config = dict(
    dataset='photos of plants, animals and fungi (iNaturalist)',
    train_examples=77898,
    loss='mse',
    encoder_activation='gelu',
    encoder_bias='qkv',
    encoder_qk_norm=False,
    encoder_drop_path=0.05,
    adamw_lr_other_params=0.0015,
    steps=13100,
)
Rows from block 1 of the decoder of a small masked image model, named by matrix and row number. Rows with one number belong to one neuron. Each number is 500 + 40 x the weight over its row's rms, rounded and kept within 0 to 999. All counts start at 0. Numbers have three digits each.
After each neuron's rows are labels from the 100 images, of 14848, where the neuron reaches its highest value: "top examples" is what is common among them. Only what is clearly more common there than usual is listed. The data: photos of plants, animals and fungi (iNaturalist). In brackets: how many of the 100.
# fc1: MLP up (decoder.1.mlp.fc1.weight, 512x128), inputs 0-127
# fc2: MLP down (decoder.1.mlp.fc2.weight, 128x512, transposed), outputs 0-127

fc1.423:500464494530508430473568489528431527540510485545565557564429525549551548446439508535500457493476470530600496428523527490522471449556462511501579505513496530536521506449482479503448466597480542499435477475486510447479444471525523494586504457440450533500473475473510435508492538523486538583522573551442522501524489488498518479509502480412489483504536553510519490456446552455523478434452
fc2.423:602596458518501523569445562502447499430511511474475432506573500520503465500525466501534538492520526503441525512505469462481538615510520466512487550479507489506480402480498493480580523486529482507541518541521505508510490482471444471456491524538564501456514520489493555467474479496554519460521387455559484459461513568453535516522490521542558494529518407499514534513560451546398534513505
top examples: order Lepidoptera (37)

fc1.193:538448491449474523482467508519543447492525539502561517565457437475591517505499474488485462391515425466503500506537495573460501506517481473429516530484478502426489545439468483493484546542475525586485583560510571496519472484566490499513532476406522532518455488457446448490524465488526474500469529524515566508563461539542547447519505562486457480557483424495470546443510570442503535469505
fc2.193:542542492466563526548565421490452506513499463499445451486573462516450531483533561533521510543504540509467517516485504405532477494554530509509539471485506486480525448469511535483531474460510434423536410456494431450495535508422500532492462550519537564490521478483554535510512543540537532472539470443477438479472567484399476555489443446479538503467524545480519479542500401533444517526438
top examples: kingdom Plantae (43); phylum Tracheophyta (43); class Magnoliopsida (35)

fc1.107:495390492593511553466546529532478550434442507423525494507502508541523452508533391559543504512485465536494467499430517459501571508477567535427521522501546452477541507451455555530545475501475492448503483504454507575459493476479485450556504521510457489580490439512534413448518506552514538512520501440477507515465551482538539513514562541535510434479471549477494417508490533515484463535458
fc2.107:474467526432473490469550560530546500484409516495457561574485557502508497540483439522521558532560552513470466503448484440551549493462469484463522504557446544521467509430425519465555528543498450402485461499480532517536596505463532492483478537552520456507539500435406512522473509431510451492519480517588516545498509460492517427506535511477478508479527459509489488555466473503572472432552
top examples: phylum Arthropoda (73); class Insecta (69)

fc1.117:501547495508549528526523444576475536509498490434585533537577460493356507541496484481487500439480522408441518518484479475502533484454496488507477546486497477508429552494417512481507461508528458565478571502478442537475533418482565532516495513492487486504413504499515513487456494473550451461551586524537433537525486570533568456525495440477518501536489498539439530431495497521510524521511
fc2.117:487524516514470443461550457517540553404552504524547534544515504521517478501492503490500564505400490517457477538541502479453543491450495453460435439454491498523593523576490511508520473463494415512524536426489479521575441510509492466535558444522520478528501504570583547536492550473457503517488519496516443501566482529491470454470485531479511508450431522575473434423576514494536492520423
top examples: class Aves (84); order Passeriformes (61)

fc1.33:534501521487491503554528512457508493569417538476567386452514537466521521532548451538511571482536555446507463491538523454503489548480465453502500503510481472564515575484450526535522489590452474485507515530464508490454489549561529499522458425502513480543480542499446509489533422435503441434554536486480502492485547501434377499491473578548469475496529469536540474501444505509549504432478
fc2.33:525492522517441482516494549519430484461453512477486498509587442496527500499506546493516579533600569500481499511510563520513549522501533438474491442518450431470502435527527485504487502523551531510534475538507551512481485478514493432529487538528434456525548617542584443464454468485543475460406516531443536503457453535503535552489474533485496493516508559515499481452431449533494523402434
top examples: class Insecta (66); phylum Arthropoda (66)

fc1.380:567483478521527535469565519470428517551476571498501483523500461560612486489440483504492543495538432495573464530555485529384520529512554456477454519472513456479521520443477533539455533396515520562414484528481445491541490471502493474468572455529442541451539479515530487490502514460474472428479508496542503533456499526514516546565432507494508457556549533476461442508511538530452506552522
fc2.380:585488510418504549519469499487458490484535547523487443528553557483478549430518417509476478495462507553468507509467514496520479459544520515509494533502450524420520429467478524439503448564499488445517493524486519441515527527458537521545536492549600534388562511525511477468498519513517498540529523461491474574507470523539518505517517561508417505542484426480556437421442544548545434483457
top examples: phylum Arthropoda (60); class Insecta (59); order Lepidoptera (37)

fc1.450:495489468524446519521486546469438490542503473512602542479530516530508486524543556531505498536513457481454409525518465461535515463492426548554483408458419493517532441494484397539507469465522493539553505401572604481482536522554504484528508545481504447547486554512417502466469512501521516537476475474523563492508503471522535417474553524492549508471445508534466446481555525501517475451546
fc2.450:564543565508566456481490485419520583466495455496498531559554503487504445515554442480510481513472535496495441478534501559556460490538512453510449442453479420412467518460513566503554453450530561489549473449462456504556477515453548547481525467511535469500529467531504511436507434507593467516529518464567479463499458501498493472532507548474499455486586491523551523507495581474504505411526
top examples: class Mammalia (33)

fc1.147:502496510519496497465503461466550499508546476570507477564513497469456531493499538472579519530513464505543499528546469489522526592549473481416428469567414465484559461527504505464530513505480444510504485517480392446527531420516516446437536515481528552538529492509497528564527432467512498515456482478498490500536465508525540432448471479463551499554555435453515525525476358507519490570548
fc2.147:505518485450427535505482522479575486545512489521513518439443487438469499548500526504464563493492531457585529529502517580535538459545457479483496467471488531520537553457450446547502501454489592587450531468505497423446508483533523500576499458511523472528575455561527429577464530410524520464476481470455499532488447499491442509443508436538479477552500564526538449516473458532454543522513
top examples: class Aves (84)

fc1.384:473437409467437479454569457438507500569528501456481536512468470501456509458488525522525540541446515581556511508480529505490520557562488534520482469525446477437497536460477548528629492596525505554453467543490527531529438510511539433484414531572446498420481542528468435469530479443562503486489457504533468572496497543509512530494512515498544511464540534458526494496478479484470496546507
fc2.384:568556508457553577543492514553443517420518520467562489507600515525507478531497473448436565383530511514426487470593487503438447444480525489497487478495538523556507500477492449560444487459525511493520505437515502494437495479475437523490528514487484517458458477411513530519556467486516500509513552520523533535560474484485460474495516497527550484574468509533531487439540460550447555535426
top examples: phylum Arthropoda (70); class Insecta (69); order Lepidoptera (31)

fc1.112:562453550530490518501479544476519496476481416490481463527396408522536453483539472521541488549467443462494542444493539462564432462497491432444499534597530531636495514523553500521507454565465539568451485499540505464524497505508485554481516523529519482470555519545506475483520565543509494442449473533518495478514523527540523464406481491486576560462554479478514497502470506464505498441476
fc2.112:434501487472553535506505505550454523467583553540514568513556538523504556489438491490488549438532568488469459535546509530422599576540550570512538511425442517452490511466526420454500493481550499437548526512451504471487465502421508450501491471504454545484434472494475504471526474458559492541578479488456543529490520474465451505512485507524473478529563491510481556402498466533530515540461
top examples: order Anseriformes (28); family: Anatidae (28)

fc1.297:443513559554515495509566490474548499530551575489497511457459505449509515483479495485490449425555473484505532548534477486477466503472484494495498478505524476531577563455533495474580408496498508517513548579533465548503537518548531498470537470387529501513523527394460497491449455463547499553502442455524576459496506430545401540441524511472479552492440477559445500504553530524496501443494
fc2.297:585516427472577501440521465467528489478491555527517477508473503586533470553442539552499509512508575521436459496462589481471546452497542487471515448490449531494505438532516456579477508495455446486507471470568541494415530510484436455496514571536558476473451416549552483544498498534410486481530546506439458562512460529530493505508412533494501498516518498463500545504501488527450554495467
top examples: phylum Chordata (93); class Aves (90); order Passeriformes (51)

fc1.157:555444556479545516537572525517473542542446494555515567527555534426519471487484480516487412514453503471517436523586533526474529475432529539529455494462518524457510451418482506546495522456532534524426503456407489586480486454491532513563483502480475482498468516449502571524428495531498461513466454558464459514562502524500507481471524551421569553511452466469515562485492484518511570507457
fc2.157:498480486509537479504493479459444471575530517522477631530503530506563454457551489477491495536497516562473514524507541520412551509438522548567453470433480497438554498458546427451506504453557552529479513483558497488465527513438482466423499538497465465501550471443544534525518479517462451477493464447480403497478464509509542566533521487477545485486469547534507530423461522552553575542465
top examples: order Passeriformes (60)

fc1.446:470503495497471465495539549505476592436514462500583495531511545465472472482434443502448522481475474495488493502486542547531491467525553481483524474433397490498501446530447513517561525537455479551540497510466528480510408527542460460500446489514505494541516495530547443516553438625543522521467548460428423464415515467479562464536494530510540490507533521515463487544577491466507540574456
fc2.446:450548553565507531478534466486587514486537508433453516452508481506591524536544506527516510481499448389507468425459458443537574524465482468485523542452500599492511452452464458490551479475521435550523506509551536494466479476513494484542484495478454504524501441497535526541501490543485515493505520454552483496451572481488467584501502525421494502568396555486536539450541491504470539462433
top examples: class Insecta (62); phylum Arthropoda (62)

fc1.348:469475422588443462436491472421490531500495473489448490520432557494464447560499526492545482613510487510545493547539544446510539510511500535444567464481478553431531581547502474550568501470537415563490516477471501392471496497510456569469468441481500511514516530514508512517473442483555534481550511536490484535484500533530489547463518482514493490509505505505567452531508492433491529413445
fc2.348:501499475510518514441512506513516440482423481544542472500540470469520502512480523519515565461492600421457469533564562477483460513470457478457418494543539451506468518512529517572502489552518507500449518523527510540519491517391508472416437522482490475446494491428449492544600563500490529557475548474481575505506456533525533502495506478532543489496489485460456453419470496526524582525605
top examples: phylum Tracheophyta (27); kingdom Plantae (27)

fc1.258:455564534520501474538519502535521497538528475524511482492565503423504523602488496527470444470495522415534527398548515495468457597533428498451552502506456491584527486478407515450531436505525514529480475515545536545515431489464514481524508515481524503496503482517423521515432552513525458474498437426475528502498470523476600427522537522448567503500588495458500515490512498445482538476535
fc2.258:573411497501580505493506451491512490441497450444450477459540567522506528462540503523529536455546540524487554541521510505473483452554491485565428499550551471536481461404518502537567543469503478488530460443545460522460516511500493490490473471521532443493505491483489470454584538507496515423521492556560507474398563456451452563586451527462496474514454492444527542468462533567499515537498
top examples: class Insecta (75); phylum Arthropoda (75); family: Nymphalidae (32); family: Coccinellidae (28)

fc1.27:496520493483526480483553533561520494529456449501497504530527528518476473560506456402507459481494538446496594440479507491531484517445471467455501487523483505414424513503498517441489512577453501442513534505519497492536505483584493560534461514478491474501582507540489552509485534450445524545519486510468468481523510407504504547519378545462517477598488541462503449478541550415535451565559
fc2.27:551499453504490489506456559501471478529510498519538476405463444505502489480473535565491480567563521515569427513506571477466454531535472509557533403410437499505495528530527433498518568493478501564433453493455503505521509454549457439493497487509515620457553510531516488515514552574524503555507466506504523537480473471467418480509483488454521595489465477426519541478526492504475559471462
top examples: order Passeriformes (53)

fc1.238:429548520588434508508465507457542427490440510498484523459432537459529488588529495464458468524542510474580435439473534502531449480525439561483548524550478499501537504508453527456525500453521543523513523571505521511513534476481585475495483533571513485473470490529484535542538487520502495366507442490495556586453498524491482459452479562486553510520507439497467522471486431504470584507489
fc2.238:533479524525522468493506455589474501564548432464454523537500479526470595481529456466527415423544531570521480469540510519543474500490522504485473461515542463466498554544503451550501447504492462464520535483487468535496573475507443433594509515345465494501551560501522488445474476495443503527487479515425516460553408475516522536511523479534529554464550549497532470512487535529495484475508
top examples: phylum Arthropoda (61); class Insecta (59)

fc1.444:458442458510560548487500527569565488488523586498504571515490488482543471491524542484507507511474525476480460463502460512501465480541514517467428549470524540485480494488488528510458519444533457518449498596599550620465505485533508525438555543512511518484460489558429522481478394471509503438515441422423494557541459507481537512541506560550499480525487470460490487507491529410441513500454
fc2.444:534478492510512472481586411440459529537437486538576557534556493495424560478470499581461493524560470597440540482464548480513499497574468474516518488491414497507495445470492478458549526584469396492566489463475420540550549502494509497472450461469508543512500488517579463547501494507459539489533524464534546518516538518463499514541439475450423529503508502482525509513450502532523470474495
top examples: phylum Arthropoda (80); class Insecta (78); order Lepidoptera (31)

fc1.52:571471515457444443520510511480511481433480495530488452515520509492421514538483541432528498492535488504525507486518510469544489534474590511523508398495427514479492513554568521469491466529484526494437509470574450511476536471488431508515521495549601502539512486457470449523506506477504455483534508498541427510465518510582513416474597530455549555539566415471523542553487534412479479446476
fc2.52:561480542484556493498495489518511503451491457471581452515494431441485512534438541512532537575458470462584503524490476588385559494565507519447461491505490533438519530532536503439461425514462519568507454540517494506425503500581497497445452509497472526478503510531526440471509560450465532520528434502460479536523430510498519496529524535538478492526555539482457434448525537505542509526407
top examples: phylum Chordata (93); class Aves (91); order Anseriformes (33); family: Anatidae (33)

fc1.304:491406425487595565529440489534516470532499548542542408573417530503588533396517518490541513494479470503518455528472470501515454528563484504523525537525540508380526531474439484536463531543503492527486520517546527522453504485541491560519507489453480487490485449536455444448513419517465542510527505573537495477555478524491545492520481544475497449551545493476528484519450466438473514470485
fc2.304:592573525473536484503517454476387547457514458494513514515613494526438451472506505592448478465557530523495503468563541471474547432550531461493554507457447482505509454479539513457549491542480445492526534516549441504535526467449451468478462531501504590441480513464533519567478551509561494479526452406482532473528542483485492499490458469471479571509512457505493519514518447559521554492494
top examples: kingdom Plantae (36); phylum Tracheophyta (36); class Magnoliopsida (30)

fc1.239:500477491455455466491495454444417481458590475500535430490505549551445510454455485536497525532571508583531571480522489501519524456510477525517465507544503540513468480492564503546516490502493447503528543472510451562543489430528536519498480477506495555578475543482515504501427447565498467552526399383506513472535546523516451537428510484547546500455531464498488516510477407549531428517518
fc2.239:445519571464436508448427530482464464484513494499552484510547554528471493529493504483482619521462439456531522506531531527465472460504452563470493424438538495468449484513525539520443481552495578500464490434541490469427428530514519590504527514534498529505474520526505531507482562459525558506509570547483522502478450542525501484492539536536457509524412453490537429433540506506531578474427
top examples: order Charadriiformes (26)

fc1.352:528521522496482495504495458508518530525510509499534464513569510484513557488563613496475428523435522551549531485464524501533463479545504474524510541543430474515501491474489458508557391483474451485455508502423510463451445515487471503527443495501514614489466548457469415471487575496550408570528499417541498500488494454485497479431537546462480538486574493533503566529544453549499491446518
fc2.352:453471523452449490566458446491478515423469476471482466475520533489474465428441525523500458514459496498506438493495469524534519575489525504453485483443493530466427463466541481531495503482527562461527473526521525445502535520601519514593498528454520551545524451525416504526580619411506475516489504515517470539443508481509573558532563430525511513479501523460493444539476540530487579493527
top examples: class Aves (100); phylum Chordata (100); order Passeriformes (72)

fc1.349:456614524531533523472554491461540433547536574465482441472491493539563549488560548436505535558441533517485497487566487510454425521494492483534493549543484457459436545477506513481443452495511515478471552512530463566483487490455543537534536512567449533488484463447458459479593465536460543535512488480537501515493460483513434454413448539487492482537494456566448516548511454456545447498504
fc2.349:474458552482504478478478545478452532488559463526511500627526491478437411481477488601511510419519490477517436554480598543542445497578435475442466466503475517532515440543547448457483496542450571486462477500458558573534556522551533497518458549473459521483501421577476502502471535492544534477502574491458478487505522546476530504512465495455526500486541479492525472510505485547490450481473
top examples: phylum Chordata (97); class Aves (95); order Passeriformes (62)

fc1.401:426438488534433483464474488498518475422550465481476510508486532436536536514556438562469507549504491526475483497440492477537543501489531565460525553559459562565482521516496458536516420535482509405530425519515435521473521506522500504500490567512514431544511489485429470474430541504462533479451427517475480547577507488524552524566605530523563525459468529541541465495514503471497549481449
fc2.401:523528470453549569481502604524476505524459526526553496539574515479469509434472437496490557408507541476534498540514493490534526486530547453487504525533456496493516484433447444429511475508465511554522549485414482565480507483417521490544482409534514525482471516583538507506542477502495524484545444450535494524429567499502546472485408509489461449558523525542515503449470478479553425505567
top examples: phylum Tracheophyta (28); kingdom Plantae (28)

fc1.260:541522476446491448487587522466462502446410515489548491470449504483510548466448458488493491465470502600564403441478481503600529486465511487442490519515462500522497478498555496528499549572471611526477500553456544496497502567462475590495513538505513562505563517496546482512479513551508542463401476441446506512505466512466500463518535509494523518553552461527422494506446488523526460467475
fc2.260:500473524497513550498436532546483510499548544548508514472550523504480402541530443540558533478492443456470490462508554533390501494545515490595495483485470523523545446461488514540522494498499449540516534515478402471469470427526434521420447456485486560496445508472473473495534438509573539522570471507546489515522518553561555598479507509480445452523473469481573484447529459478473546511493
top examples: phylum Chordata (92); class Aves (90); order Anseriformes (33); family: Anatidae (33)

fc1.60:539496510401512514554538463420467502545438542436536575520477474502534461539528444414464500518510546489451470489565497530547511524532435509479510530496443477485483470512531521507535542479523535480448568545507526490466429516486550473558465570488506400486474538441465558500431485508551463490598445524506495529433543457497571515475453488510496519594530477483473528435516486473519521474511
fc2.60:518505493472538493521516479557492525499531479543486601467578588485496529453486493479507541509494495436526491505528592536511546501483537475451456442554539547459496495526524492400499512494523505514484494520532437563514411527437551455475445494458442529503490507510544516604443450524491471444523490524452537390478456476553531575490465472529547466452535482529484521520442477515544458470437
top examples: order Passeriformes (50)

fc1.320:480489469413477559542513546498535442510490398452522406519418489483500569512493522544491506510494517456535492476520529551532518558490455519488590526530478557484470539538529427480500497471499507517490595482504499536513495516503499506515511489489579535458527449491501507450547477490468369436507483541534477478553523561543534522525526581479506484469523506449470490428476447426485541512408
fc2.320:572533489522577471452498451528426502474524517512510530518628495497493430434495443535509469448536508527448466516533487439466527441536549441485478488451503480459521445454475505511486473496509485465526475533524484448492509494431450456446484527497457534437445528477478504495484476453576568520554454450474559499485548449429453455451433407486488522545523429515501525538517469566482484455501
top examples: phylum Tracheophyta (25); kingdom Plantae (25)

fc1.14:389401502528502593550505487486526526549497510511475529542464480504485444472446499510486509495479514452509451480544477483554528444543517456486477502500528451511459552542497538451490534467490452519472460528495569467521505522552483441465437497479459462558456519539514493466541431486494576468470455572437547512455541530620453580508449547513520519513526546536492471458508566504530448541440
fc2.14:440444520489491419508540449451479545533394509504528557495564516487485554477510542491571476531485503494479550540458502475453513592440533496483557501505408507524471481524471456494575532567475514485484432485478527559540530529474481475446483541505544545554514517541480493516473526437435519560467504459545496541523486516502542444490520466512500507461562460419413507562478488410532452548510
top examples: order Lepidoptera (31)