From a checkpoint of a small masked image model: batches of 256.
Rows from block 6 of the encoder of a small masked image model, named by matrix and row number. Rows with one number belong to one neuron. Each number is 128 + 24 x the weight over its row's rms, rounded and kept within 0 to 255. All counts start at 0. Numbers have three digits each.
After each neuron's rows are labels from the 100 images, of 14848, where the neuron reaches its highest value: "responds to" is what is common among them. Only what is clearly more common there than usual is listed. The data: photos of plants, animals and fungi (iNaturalist).
# fc1: MLP up (encoder.blocks.6.mlp.fc1.weight, 768x192), inputs 0-95
# fc2: MLP down (encoder.blocks.6.mlp.fc2.weight, 192x768, transposed), outputs 0-95

fc1.211:124123144136144125190131127105142114125171168159069127139145082105126075121104143140178113162129113151150115123130118131125108132120147113125117108161064150137117099138122124089130116089177139125100108129100116108115164141162133129110127104133088192139089135114143132138123192126135139151
fc2.211:129084162113091134113101087138136150148114120106153136093101178117108205143145117116129143070147144093115134149125161092144130085158102143110141164117138101105115146140168130139180139105093104119145108124140137138129081148112146148142135113128138082129146099114130141120156084126115129167
responds to: class Aves; order Passeriformes

fc1.170:141097100104173109134131145121129138082110157119103134128144158154113129120157147142135118143158148095097121141150120165073089119104156178122177147130135141108087117121131110121114091158142162143122150079163124140163124172112139149091118146099141129110136130166114071084162105132159102110
fc2.170:111141124101113156128105124106134113127125119131147126138139098105130118125105106150189153135087104135133108104135121132178173151130075060140096123157175083178151122089103117166154148130124104104109115156096115153147104098129142105134142139141106131200113146111148171149103147113128146130
responds to: phylum Arthropoda; class Insecta; order Lepidoptera

fc1.333:102101074160128119109158120112097148119148172148157147115142103138131171144047127164078165129141132093148126109140152087137148111143124161130125142123142134124140166147154118085089135140126104124103119097116161107140077130125132092130094117146135141160139112124169121134091141123150084161
fc2.333:106107142129118153100103122127178136140167114119147100117085146183100120120130108163137112151179132156103097162122218139154128150108141151152118116134098115097118132113151105142154113129139154121186093139125114113122093114087094101156136102155135135151138124130165115151131118127085147174
responds to: phylum Chordata; class Aves; order Passeriformes

fc1.591:118116161114138089135150119120152086091104151095135108126169121139120150113123155142129123130141136112140152154135141135084139113058121157134149101128160078119086113132151133153132125105131081143165173145114112121125138123110146135123151176125153096140172133162153113138109111166115127158
fc2.591:152128127114162117175151125154091122167129119141142119122112117100102080138079106166132157091110122137103093148111123142123151145157107147120119167129106124157099129066161110087136132108169141098073101106155149146142096096158138141120084130102127110148113157085107091094132148083123119126
responds to: phylum Arthropoda; class Insecta

fc1.215:104169138133129128148141114092100111157159126115168114139186131138091130111096088115170165142150116107156135128131155089140114166099095158137131123115113111128163097133175100168134102131131147102118135102113133163210106110121105129126111118106110122142131082121118141112126112157116121171
fc2.215:130079120110123108133150155146139167082098138106124146100050132138210106129093117100117139168128134127122131131142140139091143097167139113151126136083153149134054134160115144099163129101167116149095167110159093104114108164138145109107135105158171124123153137129059146106141138120128147133
responds to: order Lepidoptera

fc1.178:120147146119118123152129157120127158165158138128143127152112095136121105108105083151143162089097130115123163157120083136128132096137092139149149126187118086156158094133131129142166123137141157107086145131120126125123107117104135131139104122120147114149163109125150141138104105152105151162
fc2.178:161114128148138105137123145119103126078122111108111132094118157132153128127097154114116133205160154118126115096132148132118126121111162120130112114078143145092092178121152133075125153118105069159154137135166127112131125176141163149150109120146128156072129126108129100134108182099139133109
responds to: class Insecta; phylum Arthropoda; order Lepidoptera

fc1.95:137102113112135157079119095134115098161120122117146117127140117104089129123156145168147138180117124105107157154115129133096140091142096131105135101138132112115129111167140115117119128115166141130125130113101126136143105121087115131122118161155125105114135140175144111134114141147106118141
fc2.95:132150146129126069167154150098116128100115167099103141095105155128203102127132121094123141111135112096144118144167134149079102139129157108137105115110129134168137099137129116134172085146134166111080158172151134125153129154132162110101137114095146124150128089130140137124169120111121120129
responds to: class Insecta; phylum Arthropoda

fc1.380:161133129111091127168123153151142111129129157108141115110144145133190122109162134134090071158131134119130100150099120098160138145094121126128112112139121111141113122120179159123123153086155142180119150163140114111163161119168128115152154126130094175115109077159179118092188195127119108138
fc2.380:109133142139120142108146107120155091126142117137125178145148116142090114133109130099149103137159071163152123152151118163115143119147118109111137143121172128160138131160108115135155142149118108076121105124111101167092056123087121142127141120150160072154145113131121119167133079118152098123
responds to: class Aves

fc1.367:163145155120105104132102127108116100143126176123149149098090119130148153106132148166145102107160085107163127133124109140082140106157117135119114123108112116161182123110135089136126115124155121117117171120206102108151112106097153090154132113118154103109156106157104124111139153128109118175
fc2.367:105101122143138119098147132112130162089115145093146110097150122153075106149111100131132123100139149134144158160100129116112109113104104110122177137104145123162032130091154144111135118125123076113114130134117149139111104126132143143119165153117082122129140125136153131115115142126121130129
responds to: phylum Arthropoda; class Insecta

fc1.253:125115103136127136083106136176131133156106151124104149106111089141134157125115154097103122117177154112173104177076150106147099109114158156138143126131137132132125114128154152120172156133164148155121119119082158110158126131124123131189143124112125141088145096128126150136103095131093133171
fc2.253:131115124121127111135114171117130134151131171104182138152161122177113115134139111125129117163168140124121100123097193119097119147133113135128112128109133104107130103121099133113181122151132124125144132151099087102164101092108138135184130108132099120123108135089157125136104095183108131173
responds to: class Aves; phylum Chordata; order Accipitriformes

fc1.763:101128095180127098100154135124096123126170164124187126115150124151154147158088111134060158107138126091119116154135135110132128133136156144135138122117142131155153176156181126098105140129120125131133125117094168141114084130114116077124111115125130150128145085123166105104098132137137077181
fc2.763:103081143142117150113116123104182135138176107115133108117108149161117141135136112155133115146169113158107112163137214131164115166137137157140113127144062130089113120108140107131155095130108154136186101150101120106128081132091099116160135087153153145147152134111170119163134132114085120170
responds to: phylum Chordata; class Aves; order Passeriformes

fc1.14:144133140121131112101163104121145118131066109184095127086170120115146136130109126101138141178083114158161131109107100196122155152123141123113144119097116144163142142145107110108114134117130149130102152063168128144098179092125142172115155131106127126119086125146095127101152107131185138093
fc2.14:130089125152137156107113129159137124149140110125144101145108141164124112134121123150153116112198130129123109171111204130151104107107123144120096138122124143072136135116152101108137115141108156138148111170108147102148084130111124097140141110144119139131177103088153126132144126145112109158
responds to: class Aves; phylum Chordata

fc1.541:105149179122156129162104127085148171094144087103104168138148157136093109129118127093116108121111144144143127128139122135116148129123109134161124147139109130096102106135097103145062115134154127140107160113159160144086140098123127091139123149108158119123097162140110110127152093140183124118
fc2.541:101124072125107156122103146131182116162097143127164123137125104159111125133105182155119161127132112121137132094096160115145128112047159134139131142113132138130155120101127118127169123141093122154122121172117111096146156105103132138124128135137082121112137083148134177126111138106118129147
responds to: kingdom Plantae; phylum Tracheophyta; class Magnoliopsida

fc1.531:082136161091121102137115139080159112122140161074127106148128092160172115092108152137170147091133145129136129183142163137118144169162108120137148122138132112140175089142142129143132166109142128128101167136176135150143085125133131111144114135120160091117122103141127182158115162134098151149
fc2.531:146139114140127120151115109145128124134102137119134128131096145105108117116117130174093102178141130084157138105114110124093138107150101176124129117111116128134086125117143121080124122075148128108162127151083122131131146145109128136093144149086087141110172099141109112102105122116129083153
responds to: phylum Arthropoda; class Insecta; order Lepidoptera

fc1.45:147132119108120197112115135127152153152104114128127156128123138137171148138121129107101131117147101074140138153143113142117105115130162114098092160085149107125145102144144146150130112101163133165109162136132094172121090164099137124160114142124143100140168120129104163114142073122122120137
fc2.45:117087113121154101152123127111105079107132115128132114155170071122082100102109119135171110131137155167143068084113146113105110156162088161147110125152091151115134115138133137081144107086112135136143130140099127069154128124154150159135161127121141119142111129124129122152132140118135138176
responds to: class Insecta

fc1.576:149121189108130103147134132132106073131119152089141113090108107144089072117144090117133106172160107116158132119139127127111136178125116075122182124125102088114079116129161134120157131142152109126143140090107140101147095089147164130112117145127154131131130130130121195109119201122104141147
fc2.576:110120118109156103113133168103192173148105159136142102138130123148186149135125136150153148080109144117160136162154128135115114125141137136113124137107140159158172129188137137149148128106144197132070160118158102140099127160118094145145132134114105073168136110147151140146163113110087105141
responds to: phylum Arthropoda; class Insecta

fc1.76:160145168084104094157128095073128084113143164071134142121099140121117113108101121114185137144157136084151128137143120169098134161126123144147156089097151112162153069120152128118135134138180104118107161149155129129130123139100123126074145142082144102115134091127162178098139137138087119185
fc2.76:104122129134108131105139167197141133095127111127160052114175123158158134096116105142090112136136157112129128125133160088116104098121124153113125123126105133110092151170143121085100116094125121136100120109158126147155104072125109155140106138122126131120153119112145109123119120115134135118
responds to: order Lepidoptera

fc1.112:135109161104163120171137137113115109135103138105149155150090130103160054119095120077149117140143135109163127140114133146124140137102118124150114091094103097115154137093127129096158139103112084110126123121143114118097112138125103134139121122117121070170107118120118163173093124126083152120
fc2.112:133115097128086108121097114141141165129113109123108142127159121166131114122129081179130117113141115139091144148083129108090138107157121132136104126122149151195086152114150124151108123136133149101149140120165104128165098146120126155164124126091140145107161132124107124067145170139140123151
responds to: phylum Arthropoda; class Insecta; order Lepidoptera

fc1.382:117099150147111118162120148116154132105119136126179111123106150134158121117098111146151157162162117107162124148126158150136125149112124119134144112126150108104085138151168117180133132112129102129113146141099101143164110109155138099153125154123133134155136095089136169106153169093126106161
fc2.382:141102148130143112132182080132116102104106137110134115123104123133130139086108100112129123109084137114136144119097104124100129130138110098136140152115163124112133122097113161054155096113130107133130115161152168146109108102117109149131135124151156110108150167173081115123053125169165133157
responds to: order Lepidoptera

fc1.436:090119107170100108105111150119148090104175120092153111123132089142124150161140119094095142117119115115130114133112150113130108141117173131146115105121152108129141152138162123108149138098139168125131143124125184134126121143124125091133129111145143144119158099103141125102104104105118116204
fc2.436:091095122154128143127093129060177140113188144126161141135133101152111144143128140123111138165169113156122122154140194074149111117137102132125097135153060145089145109097134138084150096136104150115141140142102111108130090140107123119136128100126175143145131149105134126153137132114107105172
responds to: class Aves; phylum Chordata; order Accipitriformes

fc1.267:099134139124121116110143140096159161143077181136152136105136151108130085130124107168115096109159103105127160130143144167098099086118130114154105110123122125152083111133153127084147089094120137131105190160111090156122109166133137147114099173164094078156149131197093114112142125135111085108
fc2.267:179146156167142114151142115139128114099130104115120141153147113114171150099083117127162110127119110145133119121110099112114128171105103137100160105142130139121185133097165151139126131131159149139141162119141120147149111119104141112152176094089139145173123123124122148147136163144160159180
responds to: class Insecta; phylum Arthropoda

fc1.501:140136122085148050105131127115148120119144163111141166147117119104143150127103131148166118115106180113108124139107142124163075093131122146090124126143160111133157117113109099095167158088104122131079155099113167129133129121084094153158102160136119147124140101102109134148117101092170148079
fc2.501:142107122132131130134146121125101112142089143129139112154156130161133103132142114111162084149100122092142119115135118142089143149109130129118100157162087133117193124134115162109132116087080119133135129123133158092124154138149143134127124128159107119113100100121131146136135144162131166136
responds to: phylum Chordata; class Aves; order Passeriformes

fc1.549:148141142103153115164117131105090130060075127116140098145104146111145090126134116128147137147132122082134094142130189131109100124122121108124153119147169147130070121113132127105161148106127118129122120109141090117097069141126151140071144128137142117101196087146151130161121113139114114153
fc2.549:083120145139124107129141095107104105162163110110159171140110108173128154118106143117138115054137126123178144146117128157109139153127096135140132094111095114142163132120128115128125097116152147119143159146115108138171122131109099115137074117086130081155145127096095138074127144151129160133
responds to: class Insecta; phylum Arthropoda; order Lepidoptera

fc1.659:169119174094130060136130126141183144068098128115126088149118119155129086132080119101122133130114127138127145145107156152062098145160104152125191124118158139104121136121143146112101094158132103134105141141125142116141106143118157158115124098119130077142127098162121128096135174161105110139
fc2.659:127154121122129134153154169118099123159116153153140156105113134114142113109116114170162117073094119121149134106141113137153158139116085097167137114147124143143129105091118123113144134119155148113127156157143099134138117110142139146138146153123108108154140115085158150137124130112124116152
responds to: class Insecta; phylum Arthropoda

fc1.288:129128150115139107149118102129151149068075125116127072136119134162117131099135134148096057145133116104111160128082083094087126125126102108139175122157146163127117118128166140130123118130145120140148149126132098143157133162099121161143123139100128127101151155147132140140128180121150097146
fc2.288:155121131113130128126129101109132104187110151162163127152127107113130129149118123142186139113145133116171122141183136164145116150146143111151117135100148103132185111133134121105154112150131190119101162117112124151125086148125084133109146161137142120151091118111119124128153131131107141129
responds to: class Insecta; phylum Arthropoda

fc1.425:127097150126119152100138130168149134157068123111131108163148116114143112144123135110115126094142083132152115127136149113104120157129125152141149112103145128071098141074130134155181092144153140157185126142108149158105120118089137152135137140098131114154160157121117133125136088140078117134
fc2.425:149153138152150112062143129146121193102177140131109108124119146125106145167140118103134118159162143164108090135118110148124141117097106120164135126148096170147106122090151103105097128142137176127154096138108143127131132134129117040146105131134107132129145129149135121124107116086104146134
responds to: class Aves

fc1.610:141128130113101188131164134174135162113063113105111164119132135132082161135122149108122119095166116116113137152135109188071108112117148143108164119081089123156089090133134120164155135157151130158115142127129107145143146141134144096100115106186101155146094142121128158134150119135126138114
fc2.610:124134113125116082146116157115084119133144156160129105149139107092110120148161161117156125122134149162125147082086118155152150110158112096122119119127163102155117117106088086133124112143130122159083143135121157134137142121147120177119179162104137088106126104132079162163107140116177110094
responds to: class Aves